{
  "conditioning": "class",
  "objective": "flow_matching",
  "cond_dim": 256,
  "activation": "gelu",
  "attention": true,
  "optimizer": "soap",
  "beta1": 0.9,
  "adamw_lr_other_params": 0.0024,
  "adamw_weight_decay_other_params": 0.01
}
Rows from block 4 of a small class-conditioned image flow-matching model, named by matrix and row number. Rows with one number belong to one channel. Each number is 128 + 32 x the weight over its row's rms, rounded and kept within 0 to 255. All counts start at 0.
After each channel's rows are labels from the 100 images, of 14848 (inputs lightly noised), where the channel reaches its highest value: "strongest on" is what is common among them. Only what is clearly more common there than usual is listed. The data: stained colorectal tissue patches (NCT-CRC-HE-100K).
# convs0: first 3x3 conv (model.mid.0.convs.0.weight, 256x256x3x3, each kernel summed), inputs 0-255
# convs1: second 3x3 conv (model.mid.0.convs.1.weight, 256x256x3x3, transposed, each kernel summed), outputs 0-255

convs0.184 [136 156 140 148 134 163 181  93 113 190 127 173 119 115 127  39 172 152 144 118  85  97 202 131 128 107 131 138 134 114 111 102 180  96 125 125 129 156 113 154  65 110  86 140 124 130  91 204  94 138  80 114 177  88 156 122 107 126  55  80 130  85  75 136 100 114  67 115 189 112  95 124 168 130 130 135 127  78 103 159 205 128 130 150 166 175 130 110 134 112 158 160 116 127 157 138 151  58 128  80  80 105 204 126 166 166 146 132 128  75 113 146  95 119 207 111 110 126 134  93 140 157  66 152 147 105 124  76 156 180 149 106 144 109 177 158 117 121 201 131 155 104 141 137 120 106 138 164 145  97 147 136 103 120 156  75  45 128 134 164 160 121  74 156 105  61 132 155  77 172 163 128 124 114  80 138  97 122 166 136 110 122 141 157 142 152 173 104 127 119 115 152 127 145 107 136  94 136 165 162 129 143 113 135 158 146 105 161 122 102 170 107 122 151 145 161 136 110 139 172  87  96 167 111 101  95 179 165 116 155  49 110  75 156 192 114 166 140 184 134 139 122 117  86  88 136 111 137 128 113  72 180 159 156 118  89]
convs1.184 [156 121  97 154 129 163  51 123 174 119 141 130 155 100 159  74 138 107  97 109 161 110  88 100 187 126 144 125  97  83 145 117  20 118 153 100 129 141 111  57 153  96 119 116 155 162  67 165  97 128 153 129 131 110 121 145 131  89 108 137 129 156 152 186 125 173 109 122 115 162  96 176 151 169 148 111 139 105 179 143 122 161 170 171 142  64  49 137 150 139 121 185  97 167 146 108 112 175 159  89  75 134 126 184 144 112 117 112 147 204 124 112 160 177 160  99 150 135 103 132 141 155 110 147 105 126 152 135 133 145 154 171 157 103 114 138 180 110 104 159 147  48 147 100 134 197 139 124 131 110 133 101 133 122 112 130 102 146 125 112  93 169 160 117 148 132 173 111 178  98 118 168 118 119 107 138  96 108  44 123 173  75  98 132  98 118 174 125 121 121 187 103 134 166 216  82 154 126 160 169 118 137 131 135 112 136 120 165 109 153 110 159 197  81 130  72 114 112 150 108 112 131 134 138 167 145  65 123 177 120  62 160 165  61 141 114 121 169 155 130  61 115 153 150  64  81 115 122 152 133 119  94 156  69  97 150]
strongest on: tissue: lymphocytes

convs0.171 [101 145 107 156 121 127 141 152 137 112 152 166 158 111 142  84  46 169 132 148  89  73  59 143 135 153 193 124 119 152 122  55 150 103  32 143 155 119 149 165  79 179 138  92 102  73 128 185  86  93 141 132  94 113 140 123  79 107 148 106 150 113  85 139 147 144 114 116  77 114 167 139 103 132 145 142 170  83 130  82  89  51 121 147 130 156 178 120  89 109 128 142 137 111 158  86 132 153 128 119 112 201 173 174 147 173 103  97 119 157  94  90 121 127 132  30 110  97 103  92 146  94 106 142  92 122 165 109 186  76 158 179 116  87  74 145  67 115 160 151 126  86 119 120  83  53 137 124 169 122 143 136 140  88 100 139 182  72 136 197 111 158  95 100 123  70 121 139 126 104 107 118  84 122 118  66 142  95  77 116 139 145  92  88  96 147  59 134 149 151 144 161 168 136 166  96  97  65 129 110 142 143 180  98 125  52 103  97 109 130 132 122 142 129 176 106 100 123  95 113 132 161 146 136 133 147  79 119 121 101  96 123 108 153 215 134 146 122 125 116 142  87 120 117 130 146 122 120 146 118 140 168 114 137 139 111]
convs1.171 [ 75 141  76 108 143 109  84  93 191  92 137 147 135  78 135 159 199 156 152 117 113 165 163 114  98 130  84 124  81 126 130 145 146 158 132 147  96 154 142 131 112 163 108 139 177 119 131 132  82  82 129  69  94  74 160 147 140 126  98 124 158 103 142 104 128 193 111 128  64 146 156 121  92  51 143 150 162 196 134 107 153 124 128 121 112 183  74 133 128  69 157 112 174 128 130 150 122 136 100 118 154  61 142 114 189 136  87 154 121 103 132 153 118 130 200 179 136  93 108 142 106 152 145 197  81 131  49 122  85  77  88  80 123 101  86 153 147 104 104 112 127 103 130 161 148  55 178 115 134 217 161 148 117 157  83  80 125 110 106 112 130 162 151  97  92 120 128 145 214 170 106 209 111 131 126 124 110 116 169 115 142 131 108 101  59 195 149 134  83 140 167 134 163 109 160 114 119 119 148 127 135 116 158 129 124 141 113 136 106 128  64  87 117  72 140  51 123 112  80 155 151 105 161 136 133 104 116 130 118 127  95 132  82 132 111 120 104  66 177 159  90 141 170  99 136 112 161 106 137 134 120  75 126 122 165  94]
strongest on: tissue: mucus

convs0.80 [ 89 190  92 133 121 140 204 124  82  83 159 147 114 140 133  71 102 137 155 162  74 165 125 138  84 181 168 126 114 138 145 151 148 157 127 115 162 155 158 106  83 121 184 131 153 160  87 137  76 127  90 150 156 170  89 154 158 132 159  84 147 104 111 128 165  20 143 150  98 190 135 166 160 139 146 125 158 120 165 105 104 140 120 142 204  34 114 154 153 135 158 111  74  92 170 161 105 138 114 104 164 178 181 112 192 101 121 124 140  99  56 127 178 133 188  88 103 118 138 198 147  89 145  95 123 117 105 150 177 148  97  86 114 183  89 132 117 137 126 103 135 152  84 116 155 147 135 140 148 114 160 140 149 179 156  98 136 120 142 103 143 135 155 119  95  95  99 219  94 126 209 119  90 131 112 116  95 117 191 127 165  96 125 162 126 105  86  93 143 109 108  62 130  89 161 124  88  75 181  95 109 141 147 178 183 102 110 179 122 175  87 124 126 142  98  76 112 145  89 135 151 130 107 141 148 125 148 118 137 181  77 149 133 138 116 132 107 171 127 133 126 148  98 162  98 112 122 133 152 118 139 130 119 162 160 103]
convs1.80 [199 100 175  90  73  98  72 109 134 185 124  52 137 109 152 131 198 123 112 135 132 108 153 175 131 183 134 107 177 176 149 181 143  90 170 174 135 123 131 132 131 113  86 113 155 141 144 160 196 144 140 182 143  71  96 135  98 130 103 182 161 174 126 113 119 208 123 112  79 117 151 167 154 117 124 131 153  84 111  98  78 140 124 129 108 110 125 144 122 141  98 138 149 165 112 146 133 132 133 105  82 153 153 160 108 133 156 112 133 165 136 135  61 147 201 119 182 141 119  61 132  95 157  88  70 153  95 227 137  83 170 181 150 136 119 129  98 120  91 100 127 181 170 150 124 154 152 158 105 117 141 113 129 148 132 189 141  99 115 164 139 119 135 160 110 163  95 140 135 113 135 124 128 153 122  81  95 169 118 141 126  70 115 100 138 152 154 167 136 136 121  89 114 181 208  93 101 115 112 117 147 139 126 137  52 144 134 100  72 121  96 205 125  82 173 114 108  94 115  84 106 144 111  78  99  98 149 132 195 116  93 134 176  72 167 125 147  72 118 125 110 106 110 113 118 115 148 141 142 140 151  78 140  88 120 206]
strongest on: tissue: lymphocytes

convs0.144 [139 106 105 121 130 167 219 209 154 118 152  52  89 144 125 168 166 109  98  83 127  99 149 119  93 142 136 139 124 101 193 115  98 147 134 127 162 146 122 152 104  76 107 121 139 127 155 137 137 151 125 163 122 149 143 111 122 105 114 101 155 173 130 123 138  86 156 124 100 159 149  97 100 206 133 156 154 120 101 170  97 154 192 123 156  81  98 140 143  83 142 149 134 127 138 178 130 155 161 115 135 115 133  87 119  44 143 124 111 130 166 141 173 143 107 171 119 153  55 176 139 165  83 101 115 141 133 160 144 110 134 157 116 150 161 108 118 105  89 134 126 165  66  65  98 188 131 180 100  72  82  92 115  90 136  98 154 140 123 233 119  88  92 143 130 130 142 170 103 121 170  71 130 145 141 162  93 156 126  76 134 114 120 136 119 100 187 157  94 141 114  75 170 186 190 118 113 139 126 151 105 173  95 134 121 173 168 104 156 163 161  39  95 111  57  90 115 125 163 121 156 143 110 120 104 189 113 101 115 167 118 160 187  74 167 122  84 108 158 135 114 118 136 157  91  79 159 184 122 126 133 142 125 176 137 103]
convs1.144 [154 138 152 102  84  85 137 124  85 147 157  69 156 135 107  76 141 160 171 185 162 121 170 119 106 127 133 118  56 105 159 165 143  63 125 165 146 132  85 161  66 140 154 113 126  96 117 142 101 133 175 141 129 144 138 144  80 132 101 154 120 127 146  99 142 139 163  75 103 118  86  60 157 166 156 113  83 146 180 176 110 204  70 116 128 179 167 103 158 171 149 132 109 124 134 116  67 120 189 104 128 173 229 161 140 137 116 112 133  83  95 147 112 151 136 101  90 131 131 171 121 100 101 148 128 132  91 179 113 158 114 149  97 196 102 153 167  91 146 116 111  72 143 165 115  94 129 184 125 129 100 148 132 125 128 153 134 111 136  92 138 138 152 159  82 155 157 163 170 101 133 134  73 153  75 102 141 157 105 113 114  98 107 138 101 116 119 105  90  49 135 105  86  94 147 118 148 156 100 140 122 113 203 180  82 144  84 112 134 145  44 116 104 134 211 127 149 172  87 112 172 139 109 108 122 141 109 117 184 118 137 114 195  61 132 114  70 138 106 106 131 154  87 129  79  71 122 139 121 116 182 137 156 167 125 156]
strongest on: tissue: mucus

convs0.201 [169 119  52 139 111 150  40 172 139 126 118 125 149 136 132  58 173 113 135 119  99 114  94 111  66 120 160 112  92 116  98 150 114 102 137  69 182 113 119 119 133 144 101 115 200 111 100  86 142 130 149 116  85  84 144 111 133 142  79 151 169  82 143 134 127 184 138 113 147 106 161 133 122 131 115  87 151 136  95  95  74 150 129 152 147  65  75 134  82 160  52 119  92 157 127 169 159 116 138 131  41  85  70 193  92 136 164 131 169  60 139 105 162 119 116 127 151 139 108 130 130  76 134  74  91 153 107 181  63 113 130 146 197 142 114  83  50 124 104 171 136  96 156 173 115 109 147 122 152  80 141 122 118  94 144 116 108 156 115 153  99 136  89 128 150  91 132  63 109 146 122 140 119  95 119 132 109 142  82 147 162 149 128  72 139 140 144 156 149  83 107 146  83  96 234 108 148 118 127 113 128 106 148 131 104 118  96 109 120 158 105 122 148 113 135 145 109 112 118 124  84 107 145 102 126  87 135 140  44 105 142  89 100  99 252 144  95 133 130 155 154  98 138 120 166 145 131 118 109 128 120  85 104  75 132 165]
convs1.201 [112  74 176  82 119  67  67 108  99  93 125  65  73 128 136 143 122 138 143 175 159 151 118  87  80 129 100 113 134 152 154 135  81  90 166 185  97 129 140 121 105 186 197 155  98 148 125 133 114 130 123 174 165 140 146 102  96 121  63 150  92 144 144  96 132 153 126 131 130  94  90 157  57 127 111 132 129 137 205 149 109 132 136 128 158 121 104 149 156 163 108 137 147 137 144 124 125 176 158 115 156 162 147 170 176 133 134 121 130 223 114 149 125  70 104 168 140  86 121 131 113 126 184 119  86  96 110 165 116  72 108 133 111  99  95 135  84 161 199 108 117 132 159 112 171 139  87 158  81 161  36 177 112 132  98 111 135 125 127 183 151 112 164 139 142 181 150 162 124 102 137  91 121  95  92  95 172  95  97 137 110 131  35  56 141  69 108 174 145  85 155 131  98 124 104 135 135 103  67 114 141 100 151 167 125 106 130 136  46 133 108 112  96 166 140 137 124 115 139  98 107 128  98  95 109 139 138 140 152 163 153 195  72 162  95 108 111 159 164 135  97 175 119  63 195  96 133 131 150 143  90 133  76 120 128 133]
strongest on: tissue: mucus

convs0.17 [ 99 116  96 103 140 102 183 153 132 135 138  76 144 134  95  18  84 134 161 105 185 151 119 108  99 176 114 120 137 141 142 171 103 135 171 185 144 142 155  84 119 149 137 120  99  97  70 133 103 184 162 163 130 143  73 170 127 135  95 143  85 130 108 182 180 107 154 118 114 170 121 164 150 169 164 111 146 117 148 122 110 122 133 121 188 136 109 158 167 131 130 157 102 138 151 122 142 121 139  66 105 133 138 118 197 116  95 111 138 135 107 156 142 193 133 109 101 124  87  41 137 126 100 172 148 147 100 151 136 155 102 139 147 103 108 170 151 114 191 116 136 114 121 149 102 210 126 118 115  74 137  36 164 135  99 132 129  94 136 115 146  91 116 123 113 115  92 186 109 208 155 116 164 119 178 160 141 156 146 126 113  95  24  73 118  89 104 122 115 188 140  68 150  76 139 198 133 112 127 133  95 186  99  67 138 141 115 115 135  77 136  96 150 131  84 128 170 121 102 107 101 104 174 162  79 132 121 109 128 149  50 161 184 129 127  90 118  96 110  96 130 143 132 127 101 111 106 130  77 151 144 143  88 178 109  83]
convs1.17 [141 106 127 159 133 160  56  93 109 142 131 124  84 157 154 144 131 153 109 149 198  91 132  73 139  73 128 159 126 128 168 135 129 138 149 109 112 150 114 103 135 182  80  54 119 152 113 186  84 106 120 101 126 151 133 149 136  70 148 121 102 173  99 118  95 220 128 133 137  99 150 118 124 111 136 234 172 121 132 143 112 145 143 102  86 119 139 118 121 170 107 131 192 161 160 187  82 122 161 137 142 157 118 135  64  88  73 158 150 108 121 132  91 131 110 188  88 158 114 136 106  90 163 135 135 122  58  99 170 116 159 107 114 138 115  99 116  87 162 123  85  86 167 117 212 124 115 172  67 139 140 172  88  50 178 150  97 153  99 126 153 138 106  69  91 147 179 126 113  88 117  95 102 139 136  98  83 112 156 110  65 150  48 125 137 162 147 171 126 107 131 159 124 133  94  79 107 115 102 107 137 155  96 185 152 132  60 146  62  98 120 127 112 125 155 117  96 103  95 146 144  96  90 104  86  80 131 150 144 113 112 176 134 107 138 133 132 152  95  91 160 133 144  87 159 139 101 158 147  80 148  80 102  79 107 176]
strongest on: tissue: normal colon mucosa

convs0.88 [108 119 138 130 144 169 137 163 110  92 100 149 116 109 101 125 122 117 109 150 117  93  80 121 123 110 129  98  97 193 229 191 109 142 118 185 193 122 124 112 141 111  43 179 202  73 235 120  97  89 123 158  77 121 120 187 131 124 121 111 177 153  64  96 153 170  98 121 158 150 109 144 173 109 121 136  82 180 138 155 145  58 104 164 122 142  81 133  52 110 121  58 141 128 135 167 124 116 119  98 137 146 136 124 132  88 135 134 129 163 118 132 146 118 132 118 172 127 179 172 103 138 127  95  84 173 100 113 135 137 124  73 159 147 162 158 196 130 104  60  92 102  68 138  66  42 142 157 131 103 115 103 116 104 165 108 149 131 123 152 122 121 129 128 138 224 184 125 136 102 163 103 133 141 135 101 107 157 120 129  96 163 104  74 122  69 148  90 126 127 129 119 145 108  88 167  90 154 102 100 158 128  96 141 108 103 157 137 157 132 147  98 113 171 145 135 140 145 124 163 102 122 155  94 107  78 110 137 155 119 131 146 158  85 156 127 138 123  78 147  94  96 162 124 170 141 102 186 120 161 156  96 110 128 131 205]
convs1.88 [137 106  83 110 133 153  56 143  68 148 150  76  61 137 164  91 125 144 127 173 185 117 166  84  63 180 144 118 166 107 182 143 152 124 185 140 110 135 117 156 111 108 119 124  86 108 104 137 106 131 137 201 186 131 109 118 123 158 140 104 138  87  83 160 138 137 145 157 100 156 133 160 110 170 133 102 119 136 151  93 134 126  63 148 101 118 144 149  76  77 180 127 130 150 147 140 203 160 161 115 127 144 159 179 103 187  99 123 117  83 118 172 156 126 162 200 131 119  92  96 135 169  90 119  89 122 181 176 103 132 101 159 113 150  98 114 186 129 176  85 141 123 152 115  94 123 128 203 202 138 122 171 135 108 124 181  89 175 146 122 215 109 165 151 111  94 151  96 100 111  94 133  87 114 175 155 101 109 106 152 212 176  96 153 160 197 166 165 160  96  82 110 116 190 170 134  96 132 117 206  98 146  98 131 115 151 150 111  84 138 116  75  79  91 156 145 102 116 103 142 114 151 116 131 111 104 132 108 140 100 133 145 152 115 158 116 136 126 114 132  96  98  97 118  89 148 160 165 142 176  81 164 117 127 146 150]
strongest on: tissue: lymphocytes

convs0.8 [ 83 136  86 136 129 167  25 108  84 132 178 144 125 108 100 132 132 131 116 146 135  91 127 121  74  87  79 168 183 138  76 154 220  92  42 126 155 116 106 131 148  85  76  80 121 112 144 114 121 129 167 121 114 119 139 120  97 118  89  93 170 132 130 152 128 153  99 173 167  90  88 144 113 129 127 136 101 107 146 100 130 134 144 144 116 113 107 110 180 108  77 126  83  90 120 164 116  46 100 108  71 103 106 155 192 120 138 148 169 126 143 133 122 122 166 179 153 112 109 160 169 146  78  97 180  92 108 133 167  99 130  99 141 166  81 133 136 135  94 137 107 118 158 157 181 137 155 130 142  76 107 130 123 174 145 126  49 101 112 175 119 104 148 145  99 100 104 160 166  86 198 124 209 144  89  97  77 136 124 103 161 103 104 112  90 168 107  88 119  92 142 220 190 130 146 148 130 138 134 145 136 132  87 123 161  35 143 123 138 162  92 113 127 173  77 152 130 122 104  98 104 104 194 145 132  82 145 101 130 136 116 123 107  67 154 161 120 140 152 142 147 145 157 135 167 110 124 128 165  91 122 140 101 194  95 170]
convs1.8 [141 138 103 146 155  89 175 194 100 119 179 102 129 166 114 180 160 110 136 184  92  72 124 162 147 157 172 103 100 156 124 106 117 176 122  99 136 185 136 118 127 142  92 175 181 150 135 143 157 139 111  81 178 147  91 117 119  85 153 144 103 138 164 157  86  93 117 166 166 108  67 125 133 118 148 105 139 155 137 168 158 153 191 108 189 155  76  82 200 165 103 129  78  80  90 160 127 150 182 130 190 189 116 140 111 149 124 116 114  85 123  91 116 121 163 106 147 138  70 145 153  81  98 105 179 144 101 120 175 116 166 107 112 150 111 220 144 154 158 105 127 146 106 182 115 144 177 167 126 136 176 102 111  94 224 128  95  97  95 143 106 126 105 120  91 114 137 126  90 131 106 138 159 149 150 166 115 128 142 128 160  78 133 135 145 145 112 144 132 184 131 122 102 130 158  68 170 108 120 143 152  71 191 100 152 132 158 106 100 142  73 104 107  88  57  97  92  77 178  92 103 126 174 195  98 155 131 110 109 119 170 115 142 106  76 144 128 121 132 145 155  63 137 114 163 156 183 122 112 130 108 133  90 141 111  72]
strongest on: tissue: lymphocytes

convs0.237 [112 117 113 180 112 163  90 135 147  85 101 201 151 133 234 128 121  99 119 129 115 118 127 172 172 122 120 150 123 116 175  99  76 110  66  85 107 157 115 131 135 123 114 117  70 171  80  96 118 167 178  87 122 120 134 202 104 165 125 123 126 126 110 163 181 137 157 107 148 111 141 157 120  81 133 163  53 171 110 164  88 162 118 121 112 189 141 120  92  99 157 116 136 111 156 135 146 133 127 172 130 119  77 115  70 223 147 102 128 151  46 178 163 170 157  77 141  88 165 177 106  86 126 124 123 129 150  99 158 130 106 163 226 116 130 163 171 102 118 130 124 102 162 177 131 102 124 181 115 175 101 114 115 132 117 118 152 126 158 100 158 131 102 138 141 118  86 137 154 135 105 143  90 100 126 167 229 129 138  84 121 104 203 128 105 147 133 145 100 187 132 117 131 128  87 102 156 157  72 187 114 114  89  57 148 109 139 122 182 158 116 189 146 147 150 173 117 138 111 102 129 129 148 142 103 104 100 142 157  88 123 151  83 147  94 144 113 111  79 148  94 147  86 112 154 137 161 104 147 104 139 188 117 141 158 102]
convs1.237 [ 92 106 102 142  87 162 134  99 147 155  80 102 147  88 112 120 142 193 153 113 152 100 144 121  96  98  56 154 123  98 167 116 131  97 158 179 128  71 119 133 107  92  92 114 109 140 143 153 140 121 115 125 116 132 156 154 116 173 112  77 159 129 123  51 126 130 178 143 168 151 130 174  55 146 117 179 123 110 109  73 148 135 112 110  99 139 142  82  52 173 118  87 154 143 109  93 167 140 136 177 108 155 163 101  44 120 120 117 128 143  81  89 106 120 167 112  88  91 151 180 143 169 157 150  56 136 153 188  97 128 121 100  97 151 108 127 142 158 152  75 127  66 137  86 214  92 129 159 147 107 132 165 141 112 119  93 163 157 173  87 117 108  89 115 145 168 130  91  99 153 144 124 116 131  88  93 117  97 168 184 133  82 149 118 156 135 132 142 134  83 102 115 104 140  92 127 151  90  74  78 146  97 170 137 139  91  43 127 115  56 171 201 113 134 140  60  93 189 163 163 136 130 106  98 125  75 152 158 127 133  98 131 122 139 140 136 121 175 128 125 173 140 114 180  83 133 157 186  98 134 148 189 171 120 158 129]
strongest on: tissue: lymphocytes

convs0.203 [ 96 141 146  48 123 142 118 111 138 187 132  74 138 142  95 152 146 117 114 122 128 124 140 114 207 127 150 116 153 145 101 192 123 137 100 190 140 139 158  84 114 141 170 106 160 100 144 132 133 149 108 123  56 105 159 138 179 104 123 138 130 158 104 135 145 161 153 150  47 143 164 149 143 140 169 117 124 119 103 187 147 178 109 140 168  25  85 127 114 108 108 144 106 118 120  60 115 120 122 104 118 125 147  90 144 122 107 148  83  26 159  99 121 118 146 123 140 128  86 116 132 151 168 177 126 125 122 174 184 138 160 117 102 103 160 127 125 140  85 141 132 130  59 131 103  67  99 218 159  92 166  78 178 106 170 129 134 150 145 107 124 138  96 132 127 132 184 149 124 139 170 103 113 129 150 108  84 136 156 119 151 138 103 141 105 135 104 100 127 151 119 106 120 140 108 131 135 189 108  65 115 141  95 169 138 132 114 102 126  94   9 118 123  90 105 171 255 161  93  74 131 130 123 175 127 111 115 128 123 107 186 127  75  61 115 115  94 124 156 145 170 140 149 134 134 132 147 152 103 152 135 127 124 101 130 214]
convs1.203 [157 145 135 133  71 118 235 125 101 102 124 101 133  97  91 165 100  66 134  78 106 114 192 134 105  90 196 173 119  76 179  91 128 117 143 146 102  96 138 160 114  85 196  64 176  74 129 109 126 143 133 138 149  78 132 176  98 124 131 123  88  72 162 119 179  80  71 153 114 154 128 101 195  42  84 160  84 174 123  93 124  96 166 137 156 165 101 118 130  91 153 195 142 153 170 148 124 168 114 119 112 103 133 144 134 110 137 108 143 149 123 125  76 137 147 120 141 118  75  92 114 106 128  94 122 118 120 165 129 104 217 119  74 127 133 121 153 140 139 160 144 169  83 102  87  94 165 105 124  79 100  67 124 147 126 118 153 124 144  93 154 145 134 121 105 116  92  97 158 172 107 100 150 162 131  90 177 144 149 147 103 144 123 117 132 124 140  78 110 159 118  97 106 145 176 110 148 147 149 123 108 130 164 118 146 139 164 112 117 114 205 118 161  95 147 133  98 133 133 168  98 184 141 107 148 119 144 159 107  83  87 123 203  77  89 152 112 166 149 117 122 173 125 126 143 111 125 106 180  87 181 185 229 125 129 125]
strongest on: tissue: normal colon mucosa; tissue: lymphocytes

convs0.161 [179 112 109 192 118 162 110 137 134 127 151 118 118 112  84  27 141 145 136  94 162 134 121  82 155 148 106 133 123 142 153 111 159 132  79  55 166 123 102 121 114  94 205 107 170 151 186 119 139 184  74 115 190 190  92 128 132 150 162 133 138 155 177 118 133 190 120 130  90 209 174 120 179 102 126 108 129  92 104 133 128 188 175 118 111  77 117 128 169 138 148 124 109 128 126 138 143 130 110 141 135 211 149 130 176 136 165  80 131  79 190 145 160 124 180 142 117  80 134 107 148  76 115  96 143 172 174 155 154 165 116 118 126 149 121 118 140  99 120 114 130 135 149 117 139 149  87  76 142 163 153 130 125 255 129 173  93  69 143 119 139 106 134 103 105  98  79 138  92 152 151 117 177 169 112 180  70  79 122 138 175 166  90 174 137 105 173 120 127 145 117 207 120 132  64 146 157 205 110 124 126 110 115 100 146 154 139 130  91 120 112 107 136 120 152 145 144 117 137 137 140 102 147 123 100 118 128 169 148 128 150 166  82 140  80 135 129 127 141 117 152 145 129 192 107 136 139 186 112 150 113 182 124  83 125  91]
convs1.161 [129 158 150 192  96 175 177 129 124  87 148 141 157 152 107 131 178 107 105 185  99 154 133  91 153  79 163 101 125 105 128  97  92  79 112 134 139 151 108  97 145 116 135 144 154 188 158 173 156 129 109 114 100  85  94 103 131 115 186 148 166 134 191 142  81  93 183 119 139 137 129 124 100 157 146 122 116 126 109 135 139 111  74 160 139 127 101 154 146 141 114  97 150  98 120 149  77 111 162 171 136 192  87 120 107 126 120 108  98 133  91 171 127  41  71  58 168 104 138 116 152 126 101 141 136 109  86 179 109  91 114 155 115 121 134 108 105 113 155 156 156 166 132 175 135 137 131 136 152 127  96 108 104 163 154 143  20  74 167 164 123 157 153 118 122 112 189 180 136 119 119 112 102 138 133 153 103 143 116 106 116 156  91 101 142 138 154 105 135 173 135  93 122 144  59  89 145 152  86 171 138  91  33 135  96 143 109 110  80 140 123 164 119 112  75 144  97 132 181 175 104 103  76  73 119  80 150 125 186 174 137 130 175  80 117  82 131 121 124 149  96 122 137 177  27 113 135 192 126 185  82 113 108 200 101 124]
strongest on: tissue: lymphocytes

convs0.57 [ 82  92 132 173 120 197 147 145 129 113 148 194 163 111 177 165 111  84 126 143 129 133 157 169 125 138 156 125 114 123 110 144 161 125 134 203 128 165 111  99 141 150  89 134 188 136 123 160 130 120  88  77 105 156 111 121 131 142 195 116 123 188  69 142 145 255 124 125  82 106 125 116 146 132 113 129 122  90 131 143 127 152 137 163 111  75 117 120  95 109 129  87 134 163 125 138 127 109 133 171 116 173  97 149  96 136 107 146 101 119 159  88 133 164 131 194 139 137  94 114 103 116 124  66 128 142 134 123 192 132 106 145 156 135 121  96 137 136 133 165 112 123 152 134 112  97 135 121  92 118  97 100 157 186 136 103  57  95 153 178 144 130 142 116 118 178 134 130 114 114 140  76 173 103 113  91  76  98 130 170 142  80 141 159  98 118 112  99 120 125 127 141 105 178 173 135  98 113  95 138  92  96  23 152 106 138 107 160 120 170 136 109 138 180  79 161 158 170 161  77 118 159 152  99 117 172  99 114 116 199 174  61 220 171 125 115 100 167 126 101 180 132 153 103  87 124 182 114  97 148  92 181  92 146  94  28]
convs1.57 [129 140 155  84  59 115 164 147 136 101 130  67 138 114 125 140 132 137  76 125 125 119  63  89 111 119 119 169 112 125 137  84 121 112 193  96  81 164  59 108 126 103 131 104 148  77 145  60 114 102 152 192 166 113 169  73 110  73  72 129 121 142 143  98 148 162 129 155 195 155 177 131  82  94 174 116 183 155 102 121 122 182 126 114 148 133 119 138 140 119 160 172 151 189 164  92 167  97 140 151 136 111 151 131 168 146  80 132 139 145 133  75 122 125  78  97 114 137 129 141  96 157 144 183  56 127  86 156 122 149  98 199 140 111  78 139 117 106 179 117  99  79 142 130  84 143 131  87 131 104 134 164 119 161 108 156 157 151 122 140 134 134 195 119 111  73 138 181 139 127 132  92 148 109 131 117  98 104 142  73  92  59  83  75  81 121 141 109  68 133 154  82 160  97 179  98 125 108 149 139 103 161 114 135 136  66 115 100 100 101  81 123 161 145 166 169 104 133 100 172 112 157  77 109 123 144 174 100 133 143  99 126 115  73 154 146 201 153 150 154  82 156 155  95 168  94 140 104 170 120 168 137 124 149 151  38]
strongest on: tissue: mucus

convs0.192 [137 157 132  67 158 188 225 157 166 110 117 108 108 107 141 225 168 133 136  92  26 135 125 119 140 146  98 145 115 110 133 164 120 121 155 145 106 144 130 158  94 117  96 113 134 169 123 189 170  88 110 126 105 141 207 153 128 123 145  96 104 168 125  96 139 213 129 148  83  45 162 107 141 183 158 134 207  20 117 160  80 127 122 126 146 126 103  96 174 100 144 144 109 145 144 116 139 135 141 101 107  83 185 123 124 172 171 129 132 152 118 121 155 132 130 115 134 125 189 158 120 158  98  97 115 114 116 124 178 107 133  80 108  93 100 183 112 150 119  78 141  98 157  97 118 151 130 134  92 108 153 136 111 126 173 140 158  86 154 131 137 135 105 134 119 191 135  98 113 157 148 161 155 173 118  83 118  90 133 123 104 135 170 113 123 132 161 200 146 119  95 184 126 199 194 119 110  84  81 157 106 112  67 159 114 131 182 136 173 128  70  72 143  72 153 136 186 158 128 134 142 121 106 160 123 115 149 123 136 147 199 137 147  81 152  88 126 130 118 140 133  93 103 139  99 156 115 134 145 129 156 157 115 110 139 170]
convs1.192 [169 102 157  99 170  85  66 160 141 127 148  85  72 118 101  91 124 158 192  96 161 122 104 136 111 124 159  88 122 116 152 119 130 140 112 106 131 134 135 113 109 139 180  90 135  89 210 126 151 129  89 118 158 133 130 153  97  76  82 144 174 131 126 111 139 149 172  72 194 113  86 172 116  86 171 100  96 113 161 170  95 155 121 129 116  34 162 159 161 168  19 130 118 101 142  95 153 114 165 145 179 135 130 148  98  96  95 149  97 132 124 147 163 134 132 143  98 146 120 145 129 104  92 159 156 120 117 135 146 171 131 223 132 177 124 100 105 113 181 116 142 122 137 160 102 130  78 159 129 103 134 132 134 125 206 114 125 163 143 120 130 127 149 140 124 154 116 127 102  90 136 137 117  98  86 147 121 144 116 170 143  79 172  93  91 128 126 127 125  65 152 107 168  88 138 129 127 162 157 127 114 100 224 125 151 111  99 126  99  73  28 156 125 153 114 112 193 154  88 108 156 186 113 138  62 128  87 173  73 173 125 108 104 172  79 137 149  95 142 111 115 167 113  64  73 121 152 159 115 120 168  82 131 116 144  89]
strongest on: tissue: mucus